From a checkpoint of a small self-supervised image encoder: layers 8.
Rows from block 5 of a small self-supervised image encoder, named by matrix and row number. Rows with one number within an expert belong to one neuron, the router's apart. Each number is 128 + 32 x the weight over its row's rms, rounded and kept within 0 to 255. All counts start at 0. Numbers have three digits each.
After each expert's rows are labels from the 100 images, of 14976, where the router gives the expert most weight on average: "top examples" is what is common among them; "patch colour" is the nearest of a few named colours to the mean colour under the peak. Only what is clearly more common there than usual is listed. The data: photos of arthropod specimens (BIOSCAN-5M). In brackets: how many of the 100.
# router: router (model.blocks.5.mlp.router.weight, 32x192), inputs 96-191
# up: expert up (model.blocks.5.mlp.up, 32x192x192), inputs 96-191
# down: expert down (model.blocks.5.mlp.down, 32x192x192, transposed), outputs 96-191

# expert 14
router.14:164125088121090120053068102112132126170182142096161139147165101133106105169175135076109146161151138056084092099117145162199117148100096148152157159110157095149167102070168126084175149135105080125110148162116172132184121169112117088140110115175120080104111134118109111103156169176118181171
up.0:191110155089059133101111163152135109134121188094154129146175167118129100091047158109142128229047108138130100158097119109130063110119140152110113146161118107122134119113088117135114200136068148188169158089118116106215136133087065128077112164121123232126084127118110126134141178136108171101
down.0:102148113097135125092126112085167154141089114058109129154094171123118098119127144138126163122122049125112107122018110203116081147082124140149142117077111193078097128185088125142084141075188132111116103146160129143140066142134075089131141089164120138099106131203164126047096144207121090152
up.1:096182176165161069148171160085161081085148180124132157158147138090137101071135117147130139128123066134147109098118147119146104131122093066137148132116091088098180154116144139113124077099201104144083080150106150083188077152177094115096181125137144128115095137150075143095119074147124132068
down.1:119241123114161078072132111106136181125139111090087140115093177134114119142155129124091123155195080123138139134091163116120141166148106148142095106138098136068118105171112112120110095127127172094095086149095134130184076107113090103102135108109175128084104112156162120040018163159124107134
up.2:142170132081163091133151133103116106109109110156094120108071127088138121061053138132086109135120103147171112113157108122120119075121137053127069151142096091134081131111114098163132135137144095071056085045131148092149104114117098169073159105100074141085076135132062128132111155089133111016
down.2:133147177159108144160113147104141138065158147122115125106145120152053145152100099083172131086110140115190095149136165112166154115167122164044126090143123123122135104121088132164112134107104096136080133133172126115151117086074106148154129140202170145143110143147168133137126143108143135103
up.3:149175169124139096250174156105131102101116164255112127142110134101167125108128148139140158118174137123176137176231136112131129126124139079101112105184135104147109141161117113150149071104148229114120104050188150103134137138130187122105115138123141148103138129180091134097088141104147111093
down.3:118119181066140188143111128150074153110111141172149083108153065146134080163140071101104164078141110137127125117096129100074207069159155137128127134132101067085180127122137139098088081132093144131174180130153062156108188113097146137151118099133069166128115166099148135171175145133133112132
up.4:148103123113140184174143092143158094101095106170127135126160137079105113143184170130196203150133133093142166097119092108095134131123134176068138134109092141149167109101148163171161141081154093087143135146190121122140144168084193114139165139151156114094086103090130121097107134118109128132
down.4:151102109137152083122139160134109113067138148145075154166124109171155132133184142122167172171104148087075131139152102141153085194107131149146148165149111173173088146097138125155127166168177117156136076158173152127125161199149106096106118141110128123198208144108100133167162132127140122068
up.5:184124187119104108205158103155105164103114112190194117113106165126126115160117141139122143140130155117152143174149150138074123121120135180109131134179126138149121110175125182185156157074117166183130167136182109139104152093086180132119178140130112196131107069116147097079103139149113153110
down.5:141144159086119084093121082078176180080087107078106141141135196104153095107141147135137159138110094106184125124031096135095053148116151149126113124125083159097115163163147101179098121093190112111137124151137159153197100156117127067113165115148148117091124089215157173095091170167114076118
up.6:145142119078101079166139141124126093118104149139131120131074158112166097093109124111139119160085114126148122180162125121144072070120147083123090137140072097181103110156108102166155199134111113120042091074146108040154117113119128141104132127092103152146110128138056110122117145077102084069
down.6:077097112048114183113110107175143113091100107102101115114164082098146105122134143105144195090138131082178191111138123209121086151078178123106115163094078160079200104150160080172101118105136126111129160099127126138169163133102116116149130112156106119153130151182131156107092176129125055115
up.7:112068101117161135117064131109162043129137126096156116104139107112123103126129125100150152138122104108057123095066049137124077129070084144139140139088092147095149057050109115090161160107131021126126127135093096119169124131186081079152125138146131127103104117117121098136164145139106121140
down.7:147142112168078106108095227132119104124153178163090137184145115148084137107131118135171168194108107159098082113157085098158102137167086153119185142137163180162109125105140097167093143092173127140122088091153191092098083133108083122114102136123117122166205148106101132166116116141130180078
top examples: order Coleoptera (36)
patch colour: brown (63)

# expert 21
router.21:146073084172119075107164186155182086126099129158133071118076186159119083126136122171142097139127100111142148167113132160097135148131161186198167161128155128151147172081094134118149182090116144197143187148130142090110131128119130140156117095125104100170185127112161189097074150161167104106
up.0:170116169089126087093162150118136139098127108144094089102120162130118128155169038129089052119112162111088068149073160169074124088105175127174117148172130136138133136148135146146125108095116105160157151127134080137152174135170106120098075092181116172140142057125139110155089167125080184127
down.0:108132206119124091106089126098073072133132165131122124098123207089128134203142135110145150128092115143120091140114101095117059166147124145064100140046183125059082147155107189101043078119126164145117090144076109077103081137146143119076107155147166178148122103121148122134081139119104119126
up.1:059162107128062125116078126158093108120158133103128124161131113138115107093143076126103161166123108135103101072062106063165101130116095140106131128075128083101099082106064139104134100075111099133116104100132128125124110118067067132147142207173178160112113144139123138170152135151151112117
down.1:100161075165164106095135154141150146132171077090124115200156079187180175102094135199109071099146139109112148138181143147155190089159147084153160137127155128114121134129169101047203127147142108100112132093132131110118161104141151155102141157137166125118108123062104116099135125119104167100
up.2:093161129140109098105141121154121162074145137060076145140152069146123196087102165129158075095112141126133102102122156147149162166198098139132193149089163103144107136124151133114151131169168126112131145153148148125119166142105092177138127132112125098137133143129121138155170123110180171101
down.2:120176151134136116197165143152193180097143137144114141105150108165138184091158107178175101122135179112083132137190116083087157196128124167128175140120201186143082124086141082118098119129114105138138106105161107130133149103105089133116158124176169110148141122102185149124129135181131107120
up.3:129128198052090099175175149122146128070153135152074139112129189119099137129128087133096089199095112144145134122132153116081146094141160124131083138164138120129126116134158120136088116096109046163184078082142124140146144173142111131032124126143147161123124103127101140137098188115116188112
down.3:077133150096108125146083142131132113114145120154105156073134165105150118200155119098161152124166092166112145106144093148147114208155121119074085169065167147127084118160128151116038081112134125105161104104072157086149083129142143101082114132124211133165089180123111127135123117100132168095
up.4:168096196114097080125165138114135170104135165141091104101099203116089138160148123122078108165102130117124059134117177161082156089128140148178116128179167131125136147130122163148082125119124131166176161125142091150166147182154099134103110114219137171150136088134143156147087167152095197132
down.4:099123204111111133111102125124062089106127153127108122072139173112120117200143094107158156111126123141115099123114102099123072185134135139051075161096160158098081139108145182120055058151135157156152114120106135055124105147149103115094120159130174159168111109125145110122085116157113115122
up.5:157138141098077113117145097131088158081142149117049130129107141081134131079119107097095166108102061132198126080110109099132111102137125133085085096098111062098097085153076149156156129098124098117090054055122124114119127065079115144105138149110118137086066073149096142117115138097090134083
down.5:133185077146179094075093110152152104170115128131114165118083129188101083147122137146114114116141177114093104122141135137149078077133118160117145141109171126129115117101095078097099148083091184120166160110045207156084123214127161097149139105101121149157139247104148113143124119109181123163
up.6:158108157062122101115130165094147135097112114165078108083090197108183102119136054127066098142100122154108111167162132195121144125101160200129077082158088151132116123158130165105103154138112137163068115136114093065168132100154110167055085084165112134133112118130113158137104165075113108117
down.6:151139157148149076141142126112045097154113101132166110112106162156144138154108113082157151154065112133184124083077068159121103145157150116070079101168190174101063123118092127179133054105091158140062126092150136083148102122168188142153120128109127121112162127179144103124106147128120090133
up.7:143139134153123098060093130116119141183058010135146061081116081166135139117131055161100062148145157091034106121112153080110103113151125113158126090180186133085123148143092138129206169127143165112118187114122101150146185121138105110159035096175095145125141139128146084134112138141135146158
down.7:161126139143157086110101131116074054149113198121166115110099144142161122184101122060149126086095123103145058149061115100120067086079084084102109138113099072074082137107114201100082122128139192126115100184078123112116061129141116139076136148163100136132151080125117147152105082161112098151
top examples: order Coleoptera (42); order Lepidoptera (29)
patch colour: brown (93)

# expert 8
router.8:053120178158123083102116152167141132130140111128195164186146165176209112107139071115141160080162065126084143151147133137152156191100104130141197110127120132105112154058146114117116185188098098100190141119082111188155130180148133200145117160116146179130122142106114123130183181163149096170
up.12:129134140069109108139132107104077086112070134159094090104121128083132132128118106128111104163125091083139152155150087077115130065127142129137080104161090096143094103124124121149105099090140099115116094085148105127129131144119142100070102072124092162134084072159052065113075147074049137077
down.12:072124170120178160105130124158068152104119125150133104183146108179150085106137139127053160141151180088093115081092144191154131096153132081161074128141120082109131114112124135103181111181096166133124140152082041110135181106150118130142075128117066134086155126174145107124105149150126158136
up.17:147163163083111087143125151162119084128102186140115118121119103124113115146132162124117125134123110107147125173191105145168139098114159094099096115086124045151086109137173127152147138048092116083118117085088122095093115126085171128092093133090106158141133123143042118094116110106127162062
down.17:117111106091100127113105129107165186143133125101100092115169154131134184165146131130121172140107095114096167107076066094083138150141139141229190117117255166090084187135135146152166152165091113126129186078139126097121117124065199088134090093084110121096187126120146119144175119111142126164
up.19:100125138110124164117142077124055160112070167130132087101159129125167103126136120100124081140116154115106134153125067105067077089122164149114119115152132118114109096150120095144141113096118136119123124100115076123154156106113094094123099107082083143134140062161118063097098137047065173090
down.19:136154105131128113136147089156105130041133147117157158117114141109181131121056148133178128085091087178156168131211120139117165170139137124068156164100161127130115169198168089123112111127185100113126074157104163126103121145164133162094135144100173097151133144116117114148148144145162067141
up.24:089071100093141139107129107086077108104067083137120089097140141129162095119087122086114074126064145094129121128103111115031079106099154158104120069169133116121127099147084136124117121129076097137113116097154079118116179097097214099122128105119076111114122070114120081076080175119026143135
down.24:050134048133146098093130109138133179045177155169130157153124115180158125114200125130129172111079100103173157045166135161126143148137170160131143141080139106110156127141147145139164103178141134120134126167123145120099162119094114126158152148137145074125159126142161177133160139145130107110
up.25:102099119095100124111137113138020113136093122089119063094161110121133109130093126068122082151121133101090122138104087115107092105123120139116115118138128132111141096144101126137138137094104136106114105132153060127140137092099118088127084088115060158107088067106115088099077104093042171101
down.25:066145080130107110143135161120155138107155135120109079102128084123142128146187148106130173046138119111190120111089184161169111157120132189077122111089080149124142092121115050188123109072146120148114048175143096108131132171082092145081176117167138059150127122203140152134104087150103056097
up.26:139086154073147159136131121176078073115100155126127099124114125110123083120111130096116110130132124103136199144159087122143108095077118156146096128217077109154103128147127122138099124147105160139139062086101088103119112134086136118123082136089041141157136118133068117080102179075063113114
down.26:123155124162090101156126126132104170119163077113149097144145100112175112112121113126111168091078095192217139099162141126141151163159143126083138147119165167103152173185197026124112132012168121104141107146134114084161105136169142145137148128125146105140146145126124094149142162144141028125
up.29:151171114034098113117118086128067065120075114104111119095114129106115135127130097117120092110138097114159149146121106130117118110121133121136070102065088096125070107167122149134127129030076103086152089119085091137101135116102122100098095121078103150127095083123090094109111119000100143109
down.29:059080090097115093140133086127160218106153081116138125216138130135160114116145111106063184088072112142146140074150084168075116104158155101178148096124100160105117160172183052125133123130159137076198121135096138121140129160126143115113139111093185097091107133090132116159140178154122094125
up.39:179181160062112049141150129129097107155112146110125113107120142125081156132148105104119129117167095115094138152125127152209093139114127163154073085099107119125074131168128147151110190054144122128140122137089106111086119131110118099059090098137096174124108138152114111127108112099119132124
down.39:151117129091118116105157156134099173135158131131124099151149059183106129160138107133117119161148191092110074114145162135128109116146172099120110172142105087105179104117131112137190159193074160133120120137094013079125137126112061155129109138119027147119159134124152116114113129130146195136
top examples: order Coleoptera (50)
patch colour: pink (89)

# expert 20
router.20:085126128122054181176182144085122146185057086146094158140141140139181107102149084093102124089089077178191169088148132140129151166136093129153092088142172164155128093147134143135146129161140053089130086116175139183171149102119177091126157099128156154104126057125116183112066122139115193185
up.0:121133180074125078142142134086132135154137104145086146129115148150190057149117030149057095143074085112159120113158126143103104072151129056148064079169123128104111139111116102076113105136126166118112090079139130138186114136170124110005105099126139150106165105146089149104081116086092135112
down.0:077147131115115150099122083088192151101153120133136188157122153131142163086156144129128136131172059203139180081126139104126155128173121138157163137071092113074172133170130112085146132157153080106151118125110162153157143112113113140097120163115147081049091158130145162139169170140155137125
up.1:102123168102071108179132170137127143088109195138092127150177121120140195115125138112155085105112110117148130136193118124119119217144120123054090171141106103134112131124133112114104152099084153149106061098144100075139104149104115139079109113113146153150162091138088131141056106083073164085
down.1:104129096073138160135098154121187160124137080097134128188110118139116176108103113127122085105148116160104162087120155110128138085140153155165162090164114154137155135143123166077190157129185112128098147138104147171149141092139148157122086159166111163108109126125127144120198144179101187176
up.2:114109159123122137143162161116153090149126133142055103090129107171127169158105124154178023135165211148078147112159153110126151141146142141093121196145144171135111185127166075125195136070072183141135164085093136111095143107134118162182074057086060115139197143099111130146094138095159139134
down.2:159159103062120110151105175081120142174087099140089091125073117118129175158136129168152125116130131089142110134107136191188094128104169147152086078152135157169084101108151090219140132107137104171108061107185087111135118117115154161155114090140101158172148111172154127092117105114115117135
up.3:154140155130095075169107154157096128144131115104099118141139124153122115090046090122102103142117149131118094185136122125142092083123103068135106115169106095148100122111082086124152140114112148159127158066140111120154124111107052140101122155104128175172155098152063121156116113107113136051
down.3:098152116134173117124182091107110129116143108134149131129113132099135093134148137121090141112118032141121174082114122098100129091127100120153109162107151092093147115177112111076172159138167135112149130133064149130157136123146150129099119162139130091080073137124118112148144183148130178149
up.4:142127103169100172164093174197103131108166111138114119116159134220094130159162163085159182149145158156133133142099144133113153167103118160064145103103152145114171117157134180112183154106157119117164179135139110115189112036110110138186158220166148172117138136126164151143134091150155169167
down.4:110153162145139152110198095106117108109113141130160087099187132115103137130132105115106126126074135159162070096081153103107077038050078136149125125129120084080137117151091144096140132127145146152097141137117172114131119117126125145152124171187107142063152123142138154162125117151120142177
up.5:108131150110134129134096137110110153165119081160050124122147161111141073143152085117060133115067102132193121127119105156090152098102135108148086071126135134096130100149097162041138124145118104114162102082107108151206068076161161090012162135147165128099133103119129123106056122126076192145
down.5:089147129116138161116153084089147176105143128119153179143154162129150129093122130113125147129151044170114157082117161098113143118120115161147169150070105106090157152144127117097160148124175096105144166144074148161149138105133109135111131193155172092040072137153135165153127172165140156133
up.6:079117096109092152075094073136135080089117144072101118110158124011062123110127152115057107137109116111116100098099132047132155069129101193142112148114119122116117121069106117096047120143080041154156128145125132133113114175080112125148136113140093103126095128120127111128124124150114134128
down.6:119142090071133082189111127120181160181085128156098121122094091131153123141139119138130101119169143125101152140190122167155112169170178131109135082074121140154110102112166078219132160144081172109176117107130138143098110144130184146129122065063145145177097145062120074123139124092126125112
up.7:128101147100126133119107071098127135161125070155088103101136166127173056154146067137071129127054111135151122104088079134092116063133136120184119041148119157113131114153107158095159124164169075085146126144126114188165176083167155097058128103126121128092128109143139124111083165118053188152
down.7:092144119111140130114161081081152151103172140119124203132128142117123132107146113097128175159138075188121146085118181073100144134148121145158166167062091077072143171129139119079161141158153102094155121137092138152145138124112118132093150187147171081045097145139124160143153146142155129130
top examples: order Coleoptera (66)
patch colour: black (92)

# expert 3
router.3:093170155106180102203129186146119144140160161079052125158126119130172163141129096067168094146157115146112118123136137168151092144125148130100102109115091144151171154136104104106114135139089155146062101119099149091148123074089107139139123197113156163126110117113086123126159039103156159092
up.0:143170168133137128155086156130127132117136076127102135140154033146129118055121126134110109128155190147104176051140116140141079126127104123183108107163176143116138106066135073123171063129130124099158186113097147189131147122166156141156105130095140102119143151140080106091187122111157132073
down.0:088088112127109113129111149150143130129115106130120138197135066121163126129166085145102142083151172123082084126153132153130137123192146082146137188026180160080131104134187129106152127174143138112122175149104110166116137112136112150150059144163085100111115160093133096097082139146083190143
up.1:116095109140135145057129134124130134123155146098064132129134189107102145144162179168067144123201083120156098075130124116115125109154144110127097156087095122064185169145138161045155103156177130157160096148064141123094094106134084116103124124130143100000103103125165124100107080145098179136
down.1:148151151127152163094117062132138098098167127125110130112145237107052146124092103110162120100130101173191165087078098080081122090131102141137097045138160137127104123106067139124090097132113062102083149127109135150143139138103094123102163112192173160128089077113124228107141124178165128171
up.2:124185141087098082151146142117137085112128072118115133126111171042133150106138085090136099179134078110153100095086129085130127114125150099154096118147085046054098105149112139122068118065141077112123087139115144140192111178102064133078134123128140130195084133164121135140127180090118138116
down.2:176170077136113133081084127169187151137088100096094171158104144151176135168128141195094098157108136122119118184116131138116178120111171161179168137158054091136148092190142145157135185085117103150138133171130113102115133085121156150128135125088166175131160134192161137071147184117147130153
up.3:132174210157198122146135149119133154175154132134119134154156066134155159157127148154127090107106133139122174123178122187187134128126185118097091134149177185105154102103139081140108151188141136128121064148161144132108147117147204140111127165138123128130110127129116140094145122123137174124
down.3:166138094152107112098090151176131111139071156150128117113162119136120121147147104126116116112124165104136155132086145099124159101144135137148127164041152135099076074139171164107161159173081121122068146176091150146059159123044130165151113106200139115105099110090138162109079103125103127146
up.4:078107112154098131111105115050109119097099151048128112158110132104083106148159126173128146100182158113085074078065161069155070082114136099151098115116092112071132146141108128059144077109161150147114145120080118127142116166121070104145119127169150128064138090151110130120175073153125089152
down.4:130071101040085180090098057114182139125121123149109136122109140032117127131115148146119167098179086094124091113093146140129109106129113148156120170154055110158128139117024165129133160106080106148150125093127079152129141137105100095105122089148120160095095152189164178135149115147156122127
up.5:115138068106176093115122049137113134135120066123149095125113113121164085113138139130061077169061158140134108089129087115053162096126109123157150123139110069084156110127158120118152132227164108106156157111121093144172167098173158120136094110065078115095121141198120113176143159096119122132
down.5:070135159156128092131208110133131162123133107139155070152077104137096095132134092140130143114072122115107186126157126146088102138177097118128099082189189113165107190082132087125128136105104187110122151127087096101103092187162135115164070103134106126138192145105096073104082131122080155137
up.6:116165183102123150172152157082137134105094128125114122118144085138118153096122157101153111116193155124106178073098124160154100162107138187138110065139168133159117111092164105174155105077160101128118181110161121121096130118098110130134141098100097090159185136174109109119109144126115132060
down.6:106134088106066124089103134155165166135148093099106146130143039134140162154129102114131152100115164139106102108155127123118153117170135094083149196028162116090179115163165134110169158098127146104080138126125126135147124095092120134134073150165080116087110154129142151126071129128126205169
up.8:078116188101220147142130148112098122157105104123102100123166156120151045134142118163129086174136184127075074085094114157130139094115170043107119138172115130118105148072138093106147133138135150179162145088123123127103142162165143106114091131114143107124163121166055078105119145104075156150
down.8:075083165175088134124162129091167133088115130170097158143177095120129087151174133150122139071087142153106157104202136162144056155095124120081113141080150175116109134171113119104114143093099173121144150159117154140098111104146192098158072135190139138106109161106128164148053143137115141121
top examples: order Coleoptera (46)
patch colour: grey (43)

# expert 23
router.23:138120137138186159123148170131187163120053134114158109174120137185068136152078114043114112137105099055112140148121142145116166132115151143115152149135142176168156129129196110111136083109148147148161106137133132139066182211155118121176177180162139137156132066094131112127148159196136128125
up.7:123167100093129087111139119080100099129113140133097105110130145118164067105158108119102111153097113110131083133078092136121125051096120092152100098122086053082108129111088122130127144141124134111116123119149085111179107112117157109126092105081093111132104112220092111131104125125073081112
down.7:117144066103105060084075076128163165129109151137162170142125126125180113080156125133078173145138068099124088097145162116142120069192166151110099164134138124110101149153154127120141155171132134150186149106128134179080151163140148102129122096133099160119101110070125101068172147077157108090
up.9:163177118051131060116139134103137075076134141165113140112093148121187100124121068134114091170120126120124104110130119090122117079131130083143124153157101100118099131166107115128111121136129165105091115107139098080147137096160188103111084108058061130120114119159051115093129145122096048109
down.9:089114187132113176134134073126112079084187105122143161053160093083075174115133114148160134133124108208169107103166069138081140149118090102151133088081145098145149113155122169067097078113152077115124108140161152173169107113150133149091125125119150096099113129149135141158114041120122128098
up.14:148168115101164074109123115106111153115129136147110117147098144099172105109104108147081107121102070142141124091121120110161170072136123103107073135152122102084092143153093153098146120166137153091063062078168131056155125102139185132078090121127071135039092135146095136150127129096136099118
down.14:125137198136152123110180148097144091142105085099165167116115068146092145131092087171147100109085084182172126137188114139121133182092115064141128066119162108146170152120149091107153108140115125080085093124119186148160095054134151184121155152095177092115143125158089163159093104108136138127
up.15:123171123089152082104132136095123140116154122147117125150086161100179122119107107141084108140118068147138138100133130125137136073145135093121083142163115094080093129157083146088165137164136169109088041093158125031144123074121199109089086137135093141038073120153104150139138154113112097122
down.15:114114187134156132117172105105111081121104082111171166095146063147101134117115093150129108108103099185166109119183098138103120163085091061167143075113148107151163165134141124082141108155126113090117129125135177190146111077147146172112153142074171080102130151141095150157096098100133140124
up.60:154184102078147070091118136039145123153127132139115140117099141108125085120116106160057136120097078136124086119093137163175178075151095119161101087142092055049108163153105106137118155170103103086131129142143130135147103132121167151113125101102130130143077151237086130128137136128119087115
down.60:123151084128102058096084102127130168121085171133167157144155108138176099067173130123073181145157067103111100081132140096140101083189147149105107196099144133108075153133167132099103136196150108148171175105129119175091149154160147101134135102133116150142132107071133096081179121113162128080
up.62:124154135085131103119150120125150055112164118120120127114130145105141033096088085160108100187073109154104062115086085127103105056085096088154119136105089083100132154097090136118154159128112080131121134115119108122157106114145133115122088142102127108114093165204059129149136108147117059128
down.62:130138076094110143118123124137098160139088128099151112187134150126167147106113151106099154095172099069109125091065124109080101059123140142140109152142126171093100123128133168066094148215225150152125153140128098137116116149089115101119090114184061172079097089103132102110161149139139159131
up.66:130164148083105094133157141115124112124148109141094130118105137111152075089093109133091123131123113163166093107119114144152130069120133059132048121152065050108078145114096117154140169149126148139094092036119137101150082110108140155086107130105126122072110134187038129149124125094129127048
down.66:166157114132103100163056112136172103093115172155115163111104111113118131146166081114155129126146158115105106160180130058134107125148138179052170162227137163170133111149103128179049114107121162146097098135133130143099141186114093112131113075160102164179127129082171060099117139116128100161
up.69:118165094050124101103131139066146095087144150158104139115105166092141074101169118175122142112118121165129092098071139162135167066124095109138100121138043060059116180138123121125097118143146128127153163137155123131133107143108138141136121097103138084161108174216063132132124152153119083106
down.69:103151092109106066098099103112135137115089135134158149143150100115188113076135144123078150128130085123104105059158137150130103085176159128129095157128165144089088158140167112089136134191156115140177187114124136206073165140186162131104110088108105149119103117059115111075163132104152119095
top examples: order Coleoptera (59)
patch colour: grey (39)

# expert 24
router.24:124097116194101153129102155072126171129097174165112091147101151147157148154160104151151183155160160079140123132135118150141039148123152145096147124156138182123168165175157128118172112107193188091083120128129113096139097107114138101149082107169071160113107147127144091060151089148119147132
up.0:169165132076146096103159093066128135184126121140134112116113174127154129118111144149132116144082117131134125151132118127064133149169170114165117131186126090107136193111161099181146184179128110052151127105120119116175153152122207103103131092096117122075138133190146106145097182095114091132
down.0:182144131112124084169166161066124124147104122124079143139141117105081110120118128098072059129150155153120049098132172037065111117134172124156138137146102137090126133088187147163137172166144101124134163108092117158121127148155144153121107141106157190110120125092091145148129117160130167133
up.1:162170137109131085083143132064168116169072112118113069066114116137132128138116130152163098125092128117117130131141159140067142148180194113113117126145193152082153202137143097177135217119106099038186151114111095130147155158122208100120164085058099113099122155145155099121086230105149135147
down.1:191120159113126085116175133106097112139141061085137112113108146133122119159093121122106057111147127180132122119146149095070140108145161122153135113153134115118187182135138130179181185111127120110170145143101119129116108133123160168124093168067113134124154147114057119201131143145160127165
up.2:166154103105128060135076083127071128114080111143123080111116126111168103107119104142070121160182112073101103138121119109116126071167154121148112126150080101117107094161086143125141125112134129079148165123136121155160202170149149094118121069142130157118133047175124072115123140111059137131
down.2:086185077089136117166168110122117170141109071088164150146098116141169085042089145100099093145139104187170115050142095100140118116137111095158148095189125136158112160138104078129121149163123139086170130093151155117181115142132165121180105111079110099107093154136129107153124196116128147103
up.3:190172105094124095089152139093149134167096094149110084072144126116105123115133171086134062124079121128140101098106161133069165100185189133097103104129185141076137188099121082183135176162087112033193147115103090142141176159149220116110157105074100117083121142167120089111084220120138130150
down.3:168143164149180086121158155105139091179153058073146099117093113145109119177096101138106090120141124148136145130143142132098117104153144070133078135180158121091122173156118122145136158131098142099177166106068158136122110137124150161109092195079114108086152142126067133172119131144179126192
up.4:159136100175165134117100108118158125185160158111136122139135129091044123125115191088110154183148142131136102138113103113112126128101177146213137151135115147147115132116095116124084107157139112175195096115154117175101110147149145104158090109162128156101132139162122138114243107162116096153
down.4:098171140119119126149151133138110169112136111090133159131157133123144088076109126109130090109078128194156123123134123082157093132082097122108230098157056139179169211173122122097124167125169143115128152174132154134216094141129143134216074125121147130127138136126151138151144143150119153157
up.5:192152140099129057099111096074162131164075111148110094079129160127132114139132165145102126166146093118099118173137130129126111117178133122161119143163086113124095165158127127156153151110148126046175165113128134136163187184170162105120138045136123146108124080133103094127117170093092105112
down.5:107174095096115059162127155091133151141096080096142093141107103153127078077101093094066091160132154169129091080163105068108110093163175113169146082202159131098137092125205079155122162201134130111162162101128116164189103157166137147170105116088095168129147137124106108138122161116116169129
up.6:126103106130163166110111131106135149152176161153097087093100116119153126157133174200165138102104155158085116118137131157103132155118171140078144154145111123146139210133137130156195223126201190077089130133149130068172119077057169152130083129163098078125133186160109117155136116081142153130
down.6:122085113069125119117219111083108147123100173140114122176118145064131099143164142111099134099125109139178137109087174136133163121146129152123135133125064096098204117107107119172217176131159120108110138181100113138162151157100149134160130134087133144114122075160130129122157137140174115088
up.7:132120182126091125138126145102138115086187153206111171137151204047133115093152167078108132122009062122184099114102028109108132133139137120081119066100139153111124125097141151153085124113088094174112087106192181111126083135119142123127166172124153154133097077151125172108089136157067165070
down.7:126143134182151139130152114177132069139149117123154129064146126188069141135067107123165098113078163114163087132124137124103127114120096100101149092083206161135117121127124110060075044076119140158102084111136136133062076118173096124123170115170111149148159103101127110094095102127117148154
top examples: order Lepidoptera (32)
patch colour: brown (76)